A small contrastive image-text model, trained from scratch: text encoder activation swiglu.
Rows from block 3 of the image encoder of a small contrastive image-text model, named by matrix and row number. Each number is 128 + 24 x the weight over its row's rms, rounded and kept within 0 to 255. All counts start at 0. Numbers have three digits each.
After each channel's rows are labels from the 100 images, of 14848, where the channel reaches its highest value: "strongest on" is what is common among them. Only what is clearly more common there than usual is listed. The data: photos of plants and fungi (iNaturalist). In brackets: how many of the 100.
# conv: pointwise conv (encoder.blocks.3.conv.weight, 256x256x1x1), inputs 86-171

conv.219:097081155107181145139105138117100117129158135165076143111069182114119110110151123094153111120117124096112099092129110139133128073129090163095105098108100115147111119091109139153150101101105106123140093104120153104106124175137160130148111108135169102104124114
strongest on: order Asterales (42); family: Asteraceae (42)

conv.31:116136135139098121128113182166095144149124135164114126164130138122136115149155127110119118149156128126113120155139115101114115138143127135179108099114122123145130167085129134098089156154138134117124128127161128131146147111130102118182111090151149128106087117
strongest on: order Asterales (33); family: Asteraceae (33)

conv.118:113135103132137125094101100115113168138114161153140098146103156101145117079094086102146138114133119151134072048136108151096130066122121093112143130137133093132079143108136121141125114133125119127135105178153112121143092180166132145102139131126103110138131096
strongest on: order Asterales (37); family: Asteraceae (37)

conv.64:086140116046109076137099079150122133074089122155159148108124140130107123061117161122142115137097175143140130103134125144132145122121102153102119130120127082125099140095143136130109147133103139144103085122129118133094125154122118117096153108114106136155111149
strongest on: order Asterales (28); family: Asteraceae (27)

conv.128:095153103138107199140136130115137127126093113184180172103117132145142143147165133127149141163133110148133122145143122098119090081090136129203141157108144155103126126093119116154117124120119117125140117131101130089125136126107159126133098123126154104130111153
strongest on: order Asterales (30); family: Asteraceae (29); text has "common" (25)

conv.4:125131119162107101113151137126106114129101129177134086138138136160141104141089159146151080095178100157115156122134080127132124054139111115088114099117101134142133089112113117135145113120122128107154134111102143125150107119129124126156137159094094131128104153
strongest on: order Lamiales (27)

conv.156:147137118133122099121151135097112171126084126168125136121140113151104071109125124121109143146147096166104106081116125163134140090128094149095150117129125119164131117154138154172162101072081132133158156125122136150108164149136149119162134141115141108131125109
strongest on: order Asterales (29); family: Asteraceae (29)

conv.7:132136110140167119115150123126079136110162124091146143144144194132103100152120146120145105127142088120116104108133118176126124130139170122131120153086115152125134110098119149120119083190141137116077054120152147147111140122123130098099144104137137115145118142
strongest on: order Asterales (39); family: Asteraceae (39)

conv.173:119126119126152127115112126123115125152161150152187113124083155129140120147113090118110115133113124066102132131106112168131117092143164136102108081107151128110124198148110124113069114108095119108130143101155142068127119105099123145140145162165156071173144134
strongest on: order Asterales (37); family: Asteraceae (37)

conv.131:094076147156114149110167117135114145131116136168139115091082164094141115105152116135168162136122111132128120116150120131135116115125137084119135162096155087085122100109136132090141122093145140106170114096098130126101140147117160122146099159116161120126100121
strongest on: order Asterales (32); family: Asteraceae (32)

conv.167:118125123146139087110147101117126132133104138097155121120126136111124063149101125100128126089174126127094128117091092107102142109141140092170147108116128152131159141156152118119129146126145135176132102119118191112131077154165138150106095125070110140123113083
strongest on: order Asterales (28); family: Asteraceae (28)

conv.2:144146149065119112150145098128103159152159106126141130138125160098107128122139101144151149112164109122102098115162147146117122157155109096190092127169106158137119141122137120076122166135176153131133114094148126132150117116053092160107134137158122134134117109
strongest on: order Asterales (29); family: Asteraceae (28)

conv.123:101128155146090172113126092120143164119125102101142121124141132161126118141143119148101162137122155110112128136086153116090119129122131150086146158171149149179112102193132127134134163166131127123129132143135122129146162159106152127154073136133131116105087089
strongest on: order Asterales (29); family: Asteraceae (27)

conv.85:087137104088162112102145109125100138152087087087095153110110166209075101128113167120107167140148145133160114088099118097090136137141146143146082142116099131156150081101159112116137120085115135131135100123123088106131163131121121125093187152083102145085128093
strongest on: order Asterales (50); family: Asteraceae (50)

conv.180:120130125160125122127109096103096146151110099146115097157104160095134116135094110140140119108145093141089121157093100137172056094141138095171102123163133132123168137092081129141104093117144150135175132116150137143123136127113142144152103145141132140137077116
strongest on: order Asterales (29); family: Asteraceae (29); text has "common" (25)

conv.80:148128148131103120117128131104091117139110189126148143122127171128106115133093118107125182110128111167157088121151141152105107145127124133126142172148108145159159074160107118113135133104121105125126110097138103085139064106137128137097139114156097172153141113
strongest on: order Asterales (28); order Ranunculales (25)

conv.13:137104112134135138155151085076091112126151140126148093070129111142127113107139130049113145125157121137100075108126114132129138143109129128109138137138160130147138153168116173177156121110154140162108158122112093132106150126145130166128133122075167111129131156
strongest on: order Fabales (25); family: Fabaceae (25)

conv.226:085127147101099110122084134150122130102155111072141114122139135170159112142146096119139136170170142129140151074158114117134154141111134107168105099150163138147161118169140115128146100128137139115099133132125122100139152112141131124141130144106098133129136132
strongest on: order Asterales (37); family: Asteraceae (37)

conv.62:121142113148108140117090137133121180098181091126131112138129116137118168060183115145114066113151099149140166140135134168093126139114117148122124116155146150118179087136153102126138101103176118105130096121122159155073133156154133113168135124158150125121139075
strongest on: order Asterales (31); family: Asteraceae (31)

conv.146:125088128109131162117123122150128113138165127112148151162156199180155140153113110110113128138131141135115152104110124099121111133137117128071096118179113091105138120100123106146105110119113118119181088125150150119133068113134119098150152145134085088114155126
strongest on: family: Asteraceae (36); order: Asterales (36); order Ranunculales (26)

conv.234:124113101129131150132113149070096095164149093142107124126086139116134128170093125149122127154128151146142102109125111097148129120144156068113146089141130096106099138136091118139157109133123174141126106142123170106109142126127151097161135142100108144143134093
strongest on: order Asterales (28); family: Asteraceae (28)

conv.19:125130165136149097134108145061088120130111115122145110135146147130158122075123148122173133083111093144114124116135130150096120133057134136128148123122116104088147104108137165153138119172105131133105165119132114131120057083090170152159118108114125119103105138
strongest on: order Asterales (34); family: Asteraceae (33)

conv.65:126135153130134147093139123133088178183102143100141094104143105138075107111086111127164106131130141158099120130131126117137114127165140084133158146117125142093191126119116081112091098120134166140123135147171102179113117163130127137173172116150167115131130108
strongest on: order Asterales (31); family: Asteraceae (30)

conv.235:122122115104140165157120119155093143133104129109127108126122209144131145140105070121110141101178136132160110122118077137146140123110104104154102094143162110116133103147098123096127081118129123114117114142115157112099120133174077123130161130088118122138156121
strongest on: order Asterales (51); family: Asteraceae (51)

conv.185:134103110091155137132072125161158150124145135121107128109154147108150075120102130138117147155126134139131158091151080134073147138157109136140121122120135163153132120126170147089135125109170123118114110136135138127120120056156114109101161143120136136122097130
strongest on: order Asterales (46); family: Asteraceae (44)

conv.24:098089157118139133129123121159112109143112116146126112155107190135098164145093102135157104072136149099126092111118134144135088099134142089153129128114150115106090146132096114121099057105125116158162068112147110128133124152144144132179133120123120181111102127
strongest on: order Ranunculales (31); family: Asteraceae (31); order: Asterales (31)

conv.134:134127083116146092161127059149130085132110111138094145105126084156107081119156146131168127128137079155174094119105162155113106101127162098124111116120099126117117145121110137140126136101117138096136080133137121157105093143139136152109186127112165120147168115
strongest on: order Asterales (33); family: Asteraceae (33)

conv.214:089130139134084159117083170137144158115129118131124134146097153154138104097160122146143147098098146122146113144130107167049101159166178147157116096116149086113093157122145126118113143107159149101101113129104109096131107131184128133111138143150167166131138112
strongest on: order Asterales (36); family: Asteraceae (36)

conv.94:117114131150083138090137174133134169107119114093114106112150177126146180129113155120074177155164089142147100137091152108117138121168119130092129130154133108154176134158119163146144103118130102112100178128090156128123132149093175110125170151101136118154088120
strongest on: order Asterales (33); family: Asteraceae (32)

conv.172:091131110134168128081110130171178138167128123140147114161094163117162129122147127153150111135178138139094150140124140124095151110137131134138142116107065110119141136115141112111125112118094126108149127101135179080133158134126131122098140122126166100144173088
strongest on: order Asterales (30); family: Asteraceae (30)

conv.230:084103156093152145157091110143069131145133141191162099122106149120137119100162163073106104115121125138110110127111119153115119111159113102120112121133144141117160136080110139104135132107138113139119087136126132134148136107146127108101171099091132159163116094
strongest on: order Asterales (34); family: Asteraceae (34)

conv.255:106138106154186166149172144115124137147145140182132139103116171178162103116153173181155170113117133141137070121139117086135140111126118107130134123077126104088141152138098137113171145138108147119139129142102152135163080151128118133169170098129130122157151136
strongest on: order Asterales (38); family: Asteraceae (38); order: Ranunculales (25)

conv.6:088144125174117107104110133101122194096121120166106126124154123110153175149137101114101146126134112139151147148144130170109164131133167144143146110100144140157147142133118097069114149176110121125128135100136130111156111191086100135109135141149123109132120149
strongest on: order Asterales (40); family: Asteraceae (40)

conv.236:132125121122070134096090127136139096160134130119094110101161123144101152149139123145122133127143161119089142182114126133162103157162144136119111158121104122144122126135125124137147133175151118122169094150152096149160154115160124090172171083150103144132138152
strongest on: class Liliopsida (34)

conv.195:127106125153108121166109121155124189120114129102148128100164121161067103124128097127111154140149082135179119135117097134096142106142148141131144154129154120140168105150132111136146101118078111138144102125090099141142139107185132139107169151136114166157126093
strongest on: order Asterales (29)

conv.60:157180185146134146133097148122097131149150070132145108133160194104108122128132134137111146112085108144120074094122116146127132132153136149129132082123099146113114121117154131105122104155143153137123075120111124076102143182117129120125128121102137118100145158
strongest on: family: Asteraceae (37); order: Asterales (37); order Ranunculales (25)

conv.109:140136125114139070162117130146138138145149085173060140113074076166119086123157143137092111111130164129135119136135135118126159100130135130128132094151141132113169184060100118148120143137111099151137123133141129167129145127112070149127091082121161142104106123
strongest on: class Liliopsida (30); order Asparagales (25)

conv.197:113134154140156158089132119107130128116095150095134111134103120122108184094108134101126136107108112081126157109169153111111123160156075101109145073144113112152146103122123134094116108132139136094094102119145126164133105108157131147149092117099137133101100122
strongest on: order Ranunculales (30); family: Asteraceae (27); order: Asterales (27)

conv.224:109135142125099131144110097120161105158106117120158095106108147129114097135095145111134131127131119087071107147125114157102128140109144123161149068133102093094111141138116152153138154118110142106125146111160097074080095140137135104088192162127081141141154120
strongest on: order Asterales (28); family: Asteraceae (28)

conv.105:123080120125125118095113108107130112134089123140114156158127144115119117133065133131121169116188114123116117118143126105077149152135146117163107126095112135117164145121140105122147143145111163151095112134121140141107130144119131084066151162142109122123135118
strongest on: order Asterales (34); family: Asteraceae (34)