{
  "dataset": "photos of plants and fungi (iNaturalist)",
  "train_examples": 45211,
  "image_size": 64,
  "text_encoder_width": 256,
  "text_encoder_layers": 7,
  "init": "trunc_normal_002",
  "residual_init": "none",
  "steps": 6600
}
Rows from block 2 of the image encoder, named by matrix and row number. Each number is 200 + 20 x the weight over its row's rms, rounded and kept within 0 to 999. All counts start at 0. After the name is the row's rms in percent of the matrix's.
# conv: pointwise conv (encoder.blocks.2.conv.weight, 256x128x1x1), inputs 0-127
conv.237,096,224,230,210,225,196,208,174,208,194,193,210,208,203,216,159,196,189,204,209,190,197,204,207,199,186,178,197,183,188,176,209,209,206,212,185,181,213,199,217,197,208,186,190,217,279,176,228,196,195,184,197,170,195,202,183,190,213,181,204,171,212,180,191,214,186,228,218,188,176,187,150,204,202,180,188,182,215,218,201,192,194,201,192,152,219,200,238,208,185,196,198,184,194,221,215,234,208,185,189,189,199,175,188,200,154,174,249,195,209,229,202,181,188,194,200,162,229,211,204,207,182,201,164,253,184,154,212,189
conv.238,100,217,187,213,163,181,205,228,206,186,196,219,193,187,223,208,212,219,213,206,161,187,168,197,247,184,190,176,223,241,202,198,220,217,200,178,185,219,197,178,206,201,171,227,194,172,188,209,197,193,204,167,220,207,207,218,207,180,205,200,167,166,242,246,196,211,223,193,199,193,202,167,215,197,234,193,192,203,193,191,199,163,201,197,200,218,188,213,184,226,212,150,234,207,205,197,221,212,214,211,198,203,166,212,182,219,203,205,217,220,213,181,177,185,239,197,195,207,174,225,225,173,205,154,189,191,204,222,157
conv.239,099,162,178,218,195,166,197,202,172,177,208,176,176,217,214,227,178,205,174,185,181,192,216,234,212,181,188,211,239,207,171,175,209,179,183,175,183,212,190,199,226,221,195,160,194,171,166,195,173,200,191,204,210,230,196,175,208,180,212,215,195,214,224,181,202,219,215,178,196,201,162,197,212,234,204,198,214,196,204,186,204,205,169,162,225,188,143,165,185,212,163,203,190,204,219,201,198,231,206,185,193,236,192,221,184,200,175,211,179,202,212,206,211,211,198,222,225,174,215,185,208,177,215,191,191,219,214,224,246
conv.240,100,186,206,211,225,206,213,207,214,181,191,210,199,190,210,241,200,202,231,230,189,198,206,217,172,193,234,226,204,172,191,213,221,167,208,209,194,222,175,187,219,215,210,172,220,188,192,222,217,204,216,225,186,196,188,245,196,221,272,186,211,188,207,187,189,212,198,191,207,186,173,224,184,189,185,173,195,196,192,193,245,189,204,200,211,189,175,191,183,231,178,178,175,200,172,196,218,236,236,203,208,218,214,227,191,197,205,182,223,180,212,221,153,251,214,202,201,196,171,211,195,241,178,193,176,201,193,221,217
conv.241,097,166,226,193,158,229,218,226,176,165,226,212,193,229,221,215,153,219,228,209,186,185,214,254,212,190,179,216,190,209,170,211,209,224,206,189,236,185,211,184,174,180,221,209,208,202,223,218,186,223,189,201,196,193,222,186,188,193,204,212,206,189,197,214,213,182,220,202,212,199,203,200,186,178,190,168,212,200,202,212,201,215,212,220,249,210,170,166,258,210,212,194,197,211,211,168,202,203,200,202,193,182,207,179,201,206,208,197,231,185,184,195,216,213,157,175,158,198,216,206,186,217,210,179,170,231,198,183,228
conv.242,092,221,216,201,204,210,178,169,209,217,222,182,205,214,197,246,164,201,204,218,160,212,229,177,218,198,235,202,186,182,218,205,177,185,216,197,161,180,181,186,191,202,195,162,181,225,201,177,193,211,210,202,165,194,220,190,207,234,233,197,190,186,210,183,227,217,185,150,197,189,220,187,204,189,196,222,168,229,191,224,189,170,209,176,213,213,183,223,174,206,216,188,224,197,194,203,224,172,207,197,194,234,216,175,199,241,208,191,179,222,188,179,166,235,193,217,190,152,217,218,197,210,208,233,194,204,209,176,194
conv.243,101,202,216,214,206,144,208,200,221,210,235,215,243,209,187,200,174,194,225,214,187,147,190,220,204,201,228,214,178,179,170,218,173,225,224,165,193,205,158,196,198,171,175,176,185,206,188,212,199,170,212,195,201,221,186,198,179,163,205,221,201,182,225,231,200,211,156,195,214,225,205,222,227,191,220,215,227,216,180,190,220,211,207,174,197,185,185,178,187,207,198,195,218,182,218,196,197,213,190,194,207,214,210,184,178,171,174,184,179,152,178,202,194,190,168,208,172,202,196,182,211,215,191,217,156,200,220,205,210
conv.244,104,199,167,167,163,222,227,182,217,210,212,185,191,181,194,206,228,205,194,229,208,199,222,188,189,240,161,214,205,239,207,206,209,188,207,193,208,130,173,219,221,182,180,217,212,239,209,190,222,190,222,184,205,198,208,222,189,185,170,211,194,195,181,201,220,203,188,203,197,200,211,197,201,208,202,194,171,206,186,219,181,201,212,257,212,229,190,209,179,145,199,184,219,220,158,190,209,209,214,214,198,166,189,203,207,209,210,169,208,185,221,201,228,178,198,204,187,193,207,181,179,174,203,168,182,199,216,234,168
conv.245,100,200,221,249,211,195,189,207,212,210,179,218,148,201,208,201,189,228,178,237,185,212,198,173,198,180,204,198,231,231,199,207,211,180,216,167,214,213,185,212,223,206,218,167,212,233,220,219,215,193,210,169,215,196,201,190,220,215,204,184,177,170,211,231,207,190,216,204,176,170,183,181,228,201,183,170,189,161,205,209,234,173,167,196,196,199,174,153,203,214,180,190,189,216,196,194,156,180,168,195,211,207,199,248,217,219,176,209,203,189,202,186,195,189,158,207,212,189,218,193,182,205,195,210,217,216,191,240,221
conv.246,099,163,216,211,221,177,231,187,212,192,187,224,252,202,218,207,174,214,180,178,208,184,150,190,205,166,197,177,197,213,193,197,206,240,202,215,190,170,191,196,173,206,213,217,179,183,229,190,182,219,180,217,173,197,223,184,180,223,189,230,183,204,197,181,206,211,180,205,204,230,176,192,179,199,180,182,216,197,205,198,211,164,231,175,190,236,209,178,217,224,179,167,206,181,207,206,191,174,164,242,214,173,242,178,209,199,189,200,221,249,189,190,185,228,197,217,213,200,206,206,182,200,184,216,211,220,205,209,179
conv.247,098,215,189,190,214,186,197,198,217,202,243,190,181,181,185,185,227,178,180,223,187,179,187,211,186,148,232,252,212,225,218,204,189,179,186,229,195,172,218,165,180,179,221,211,198,183,198,165,194,184,183,243,212,178,190,226,166,178,233,217,225,188,208,177,215,196,191,194,221,222,202,149,194,211,237,220,198,216,185,223,192,192,221,212,227,187,201,172,208,192,212,170,198,213,186,218,200,189,209,232,250,217,187,190,179,194,178,193,230,188,180,195,193,186,206,198,216,215,221,208,222,226,197,195,180,194,182,200,194