From a checkpoint of a small contrastive image-text model: encoder depths [1, 1, 4, 1], 45211 training examples.
Rows from block 2 of the text encoder, named by matrix and row number. Rows with one number belong to one attention dimension. Each number is 500 + 50 x the weight over its row's rms, rounded and kept within 0 to 999. All counts start at 0. Numbers have three digits each. After the name is the row's rms in percent of the matrix's.
# v: attention value (text_encoder.blocks.2.attn.v.weight, 256x256), inputs 156-207
# proj: attention output (text_encoder.blocks.2.attn.proj.weight, 256x256, transposed), outputs 156-207
v.149 095:485466414538538510432416466573494445523502466481481485495604525534486521526514529472513553525495518440457471467565491417454436472493392562418499528550495470
v.150 074:521519527447585516428471462622465466492503566513424444496550456628543381420474489487515582562478475518493555471440468513486564407600471536403530499543617425
v.151 056:642491519417513441537528516456443609531459504504542488428443470513525518567541505532430427430480470541565488523487606533530571514433508506517536499565499573
v.152 099:607467447561532535502530438492454456538505473487597457404550496455467540601489506506472453471505510396484504506587548420418457498397521484451524501472485533
v.153 099:422499434525522465440422502542529439460510433491454513514581511549445527527512544471512549510521525426465431503546481493490433490499378577487465533555445494
v.154 093:379547552494494501491456567533538463436484443526413510531506519515496522452551508463525547581509508542483471506458421538578530508560432541514509494560506457
v.155 119:459506503404529470387426412563445476537472561413501469563597430567503444423432503401525518493444513484415516487469470490413473443523418552426520512596554488
v.156 091:524521552380556492475474458597453481465500561478434446526508417643518426408497481483552548507486464576466543511434521557490558438547443563444535496561609408
v.157 061:469530588437524424457560488475488559515445520468491447443477537513486394517512586478428499474587492475596444487449475561441569472444440499544526522475529601
v.158 059:551425437533432502554453496502514517562532542508592581480478486426526577554532488510526428480404533505445520501551509433553454589462528477586507456511433466
v.159 057:571452489497461502533430491514493538564566517525541506466500494525517526547528485523511483475394489521433492523539606450543533594480482558569557472517429504
v.160 063:486495499448512493482440471573520478535564479432484467552530502625429502527500592450502494518505521574479471523455478549431550557502397572532436408584448537
v.161 137:408527451515490467467391423562517427487457549469434503567565482474415474447544527403457504514493537476402542529427451505511498483565426597441474550562535425
v.162 111:405475513593511557498404511541541415477408440472463538592552476497499494450491463387411487477501509477434537500459502416461464451540440524455503585473541452
v.163 127:602490527554494528545607561439513495539494449536535467412446500474518525526512471629520466459527467488533484537590605437519457553467579416588529511429504519
v.164 095:503437461622471470516503502545527482482525533529487533474488435525464542570655509627535519537513523422491526600532529490602516551526514454552480513526458437
v.165 123:590501517518482527528523484516504449603476481475540395418551509499447572502582504560490473420529519516470464574541558513457459627424474562598531514537533506
v.166 097:607488554505482549562538514469497458604476436474562418423538518521518558486535493562496507383509515527490461547554577511440453615389509495617545472488505587
v.167 124:606534502500500543495539542480521447527435463539494424425471498424442510457497431537482442445514461501454462534588590423487438560514542471547531566463574454
v.168 114:425513473458514465469496524491512569408542525537439578567413499487506425494421492453499506598492476489545517443458451503557539379600532444406466489460461455
v.169 111:604469567510493577523518542483495478585518446475563407460525508537504571500545484546501484437483494514517476526576560491473465639405498458627539493497517589
v.170 053:503455522503446476475609513505589453626480493499494508506471426480444473448434567562452441490497514469371487509587534467484487557484512459446441583516517421
v.171 116:474437520644490516496480522537573429476393445489480527541512466465461527502555458519423451492546498438445534578516567383520454518532481454508484603500535409
v.172 098:536541534504501528481425490534511402591421479486490406492554502511414523429526496441473485410524495518385491567519562457465436595485456573580536564521573475
v.173 127:410521446456473450478415425560490492495521550456480538554571482540495483479514560409515543522489536503447532491403421587470531466499405628452474465583456497
proj.149 104:452522548486443468500451496437547527515469521559401499548539538537488448477506426522553490571478524451515517503502471407543427509487491490463516613541495447
proj.150 079:534453544466473494525417565484538502523544476471458525536544583563507494524504560505484446578491467412480443510518610453569476577481511498534532499454449489
proj.151 072:481455577532578533510520572461456404535492457518515520448509500456485544470523542431593525551454481406601493475499500470433491626589554385557602506486509572
proj.152 111:422481589443521497462440582486559501454438530569431440492545506513483510459491511508599561622510455374577495519504429438541454598507477449489597583584521450
proj.153 103:460546500565441456529542424418525555545496487519451568553531537543504387494526363513522494472482566558520522507496514430498468422529500502476463571549495443
proj.154 110:544567425545450456503563396517479517547568496442540567542463513498533432522480426488425458360491544663430515468487551528482519422500505560478379464420468491
proj.155 120:476428525498471529529381562463506495504477499542383534505525561518485526531529541559476484661499526375497524535497521418623509540491544420530555540549469517
proj.156 088:557452446555445551548445500473486515556534462512448575545492574499541493530510489502504429537470516468488457523486581508566528532525493465587536459447477515
proj.157 064:463529482475556461513583502551483388504521482495439531507588503510389566473506468453582468489518406505504460500591473479390460433608515499462429558522523508
proj.158 066:420431534467563568498447528479482515494503541486520463410411484448549535500483535509412533533473539432570565472474512501486534589507513426549609452502503561
proj.159 063:390474564499541491545459452430484452511487498533532584462436506454576435504514484496488507495494490451618511403459537462409505535550502427540657497490466591
proj.160 069:500463418510521569505489486547485487481450425432449513551464548465513613435420496532448356461558480525509552580448574413520570459451543502459495527481470419
proj.161 119:470559679439519498419499499513494440518501459541494544488547486506500512465527516569547400518411468572524528473460481544477497506488502507513484546451437542
proj.162 108:466539666494524499379463586470470462510545513571530522506555431513508508493513498558536454502417468476516486518495463626487454508497538529514482493456404565
proj.163 115:463494346529513447552557517534545539467510569498514451530494478555515430520485473381500591467539480450513442532509503531512490505551546527491540448519575444
proj.164 086:484485516500519497527516490562524574510497538574444468503574530512519383511470432445610477457522507589578462479487537549435452520538456480493444464478536480
proj.165 119:417522473482520547427551515509570516402448464505446522556494414549551468440463487520461409468499529465553524503399483548564587461521639494460480415485542400
proj.166 106:437495426534515566451541525498561510397456477495439526547483408529523490494471484509456454467516536414524509514448486550590590474532670478459483384494558398
proj.167 118:402542467466547354501575546520561482466556532492551478528516491626547427488515529383497581480464428482561462516456494584461479504539568562504570491448526522
proj.168 116:559494498493485424573466466495426473589558521476570476439497603467468521553532530454529611529510465548469482481577512450408421526489356521545529577502467608
proj.169 112:477480413535510567490533527486568549389462488500445512564475424538547492481439475512418430449554537415516495541442504530560572474506685487445484407496556398
proj.170 060:432493475477545401547521512428493544502519505544542555584682513515484539452549499421552522488509479515527528517423426535505479475541551537516573441492526466
proj.171 111:429529604447511460398515576527504489497570560564535495523580443550540431497518490448568468473436456523557429528492459628450421528523512540537505483430448553
proj.172 104:399547566478539493403568555506565466428480451526473535550509393550529490451491501532470412466449465441535502507417464591530560469496669515458502476456492473
proj.173 112:505508628504507613431491481484505471491441427530446587499488482434485557463496518617494359554449536520508559469461476489539590482478502445488464488498465496