From a checkpoint of a small contrastive image-text model: text encoder width 256.
Rows from block 2 of the image encoder, named by matrix and row number. Each number is 128 + 24 x the weight over its row's rms, rounded and kept within 0 to 255. All counts start at 0. Numbers have three digits each. After the name is the row's rms in percent of the matrix's.
# dw0: depthwise 5x5 conv, stride 2 (encoder.blocks.2.dw.0.weight, 128x1x5x5), a 5x5 kernel
dw0.20 098:118129089129130129100109119105089092116151161123108155186120117117160148135
dw0.21 095:119150117117117141176146117090143157179111108120142170122097106120135142097
dw0.22 099:131101101104123142122108082103140171131103090129160157121098138145153148101
dw0.23 095:152158162130099138168150119145136139104131103098090112091088138121097115120
dw0.24 099:156099089104132142102091121139120097140126149118144155130145159174146161154
dw0.25 101:107128156115137100100147133130156118077116135146163166093089112112130107151
dw0.26 095:131147159129134136164136109088114172150119109111166164151111087102112116131
dw0.27 097:108118119127144084102112145129114088125183156111117164168148121147151125120
dw0.28 100:095108144131143083142142166141088107126156145094106120165160108118121108143
dw0.29 103:129126161141144127140151142139088154120153139074112148161128100089091107122
dw0.30 117:094127145116122153118111104086140127125136135149102138098148138114096056114
dw0.31 095:140126142096118119142167149106100088146178128118066109136128119134105119124
dw0.32 099:124141169166155114117132192172109109142150152130133126114138115111125095128
dw0.33 103:126107145110126127124099126120106105099116103128064100095113135092111085115
dw0.34 107:111111130144131124132151142128098140184187142122164142169136116109122146154
dw0.35 103:137128135141128131101096087109133091090074099159150116130131167145130112123
dw0.36 096:133153156147150097153160173115112111175118102133119096099148121150114102136
dw0.37 096:145110121122131110108131158119118118183179138124144178178144121138124138113
dw0.38 100:124148095090107133100112111116128139149168169121095152151143099100089115132
dw0.39 100:104124131114111138128131118119129118099133132079131130200173140157160143142
dw0.40 097:102116119125142151128114090088156169156127112121103167157164118088137129127
dw0.41 103:088097161135080116099154121128119085133146129136097109153099155112122150127
dw0.42 097:082142115103096125119126115152113104145142159130134143151147141161178160164
dw0.43 097:113108159134115107098139152141100090139168146113100088161167106112127136141
dw0.44 098:121121136105109133123113109128113127143167174102122152192148123142143176137
dw0.45 099:111114117157158111145176159128139127137129139102116150173169129109142175135
dw0.46 092:105120108102093109115174149100121156173144114142165153111102114143145105135
dw0.47 097:139126117120134114106071117144109121154140132119146173158116126169157157088
dw0.48 100:113125142105125159147142088117154173123098149172166126123140164158143126114
dw0.49 100:122144133123127173147173167142163149166128133116152148138106104101109117093
dw0.50 099:117141143112102154171124165162151114171178149129118171133115126130117123138
dw0.51 097:120114112161116113146169141096159149149113084166150123091114109104136103132
dw0.52 096:159141085107138122097129192117118183133139111152134105109121128122121150123
dw0.53 098:154144138117171149136135093118139133109071098145149098089107144144108132109
dw0.54 095:116146113105092140121123126089143128101142115170134113121096199138124145114
dw0.55 108:120162134149139098120130130137080089094103128094084123103115103124103100123
dw0.56 097:124137136092112157154150108098167162139095121140153144095095111138097113155
dw0.57 098:111138147146126092135156131138117096131179109141108131168096156082104139116
dw0.58 099:122135140179156107144186172115112119108137148128132091148118109138098113131
dw0.59 105:123114155118127124154182135137136191182151128148142151140125107120134131108
dw0.60 100:179162137147107101141137147131104098097106127114078100090129137128111136123
dw0.61 102:117125151166155142108126135120137115128078114143142082095119156094117086148
dw0.62 119:132147125136120146127134117133130118085095104131108070071102135120088132108
dw0.63 099:152139158183148137125131173150102132128134094100085128110093122103122131127
dw0.64 104:138144131113129161134137160135156122098114135142085097085094115108099092098
dw0.65 096:098111139125110097120107136132111102161185164113119146176151115121155139140
dw0.66 097:115111130150164109091146158146111115093137157106105076111134104112124092121
dw0.67 108:109129139122129126123144166137133157213154117147148152163119118119113120123
dw0.68 111:115142141134135151151108077144121117083076122124112083089122112125116134111
dw0.69 111:102140139070119140090088114145115129123118150158132120097141148080149147124
dw0.70 101:119113110139115115108128158117112114181154151122137182166155099151157127132
dw0.71 098:134119114116115138146119084094149151132086109148158164081121127153101102114
dw0.72 097:127127123099094114124112136134151131127135137130121188157178118109154175099
dw0.73 104:149120164157153116155143119137135142160113127105124119130064086106108115099
dw0.74 102:122163156162118171165156132099149155147168137122085134143120117112112118136
dw0.75 099:126120138142149132136143190158127123158178164121158158121109126139124090131
dw0.76 098:129120124141140127155164174163120173179175148135138139137125151138119129111
dw0.77 109:128140141103109118101108099142139090114073085129115109095107132141111091111
dw0.78 097:128133135101092149134127091099136161176136106152180148112110123146151106119
dw0.79 100:118132101116107127112150134153090141177144133116149128094110123070151165127
dw0.80 097:128102121126118111114155131120093136175167142131179178123099135137110109112
dw0.81 093:119097144135123118108095159154091103151181132102135165150119139118102124096
dw0.82 099:153124106103107093103100108130115125099090127156108102099124083119104094122
dw0.83 101:127134115102118162166135097112174177156112094158157152134126136142130111129
dw0.84 103:126148149135103134158132104080163103122105145132082093152164117110118149138
dw0.85 095:111112124107115100096104120144100119155157134104113177176157118106146146152
dw0.86 103:144164139145106154156145112093117124112083124146096094098111136087132104118
dw0.87 095:115122142135133112094144145163104088124153181117096122181150131132117106131
dw0.88 101:123115138155169153112132147156110102101140158102077095129121127112089114150
dw0.89 099:149113141151120124132092120078126171143147114096096112178149129131100136111
dw0.90 090:132134119110108162169151103105157186160121100158140136112099120120123105118
dw0.91 104:124126120127101130107117143121088082133124164148131177165113107141142153085
dw0.92 095:113112115112113136122124087118137163146099101145172175133111108155166122100
dw0.93 097:137115093155127132123126140128110122156156107101112178165107118158170126089
dw0.94 096:121129120168128138123121108119104150161152106140102157164174106106079110121
dw0.95 099:113134138160109108111177146146110163188143144129149136120087110147117113116
dw0.96 097:139148125140133147150113134147137163084112127157121081088113162153101098107
dw0.97 095:124126099114121123102087106128128123153122097105141175151106133168176143102
dw0.98 096:094121111112109115106102148132146116102151136124131152169163107143189154143
dw0.99 094:121119127106091133167153130100149166188164110115122147132115115133108099115
dw0.100 096:118120124081126143143123095108146163142131099157171155140090090112150127110
dw0.101 098:103130111165126117125130171189138107082121132118121135113144125085102149119
dw0.102 093:114116096136110109125131117119112168183121115114160183153104134133125093117
dw0.103 098:137129119111128124144162142119145135147174122095098149164123106091117092079
dw0.104 105:144115118141117090115125104093100109080111092125089115077117138116118118113
dw0.105 095:141115102140116121096101148114104099138162140115100102169174132132139139175
dw0.106 096:115141154162109133182185125119105134141143160118085103122121121122145108115
dw0.107 108:143129110085128126135105101114145117099087114114127073097094134139088111121
dw0.108 103:122125107092127136137153123111119151177171131135163182146125100141150151118
dw0.109 103:130127137125124118119147136142157182192140108145180142119106134128117106101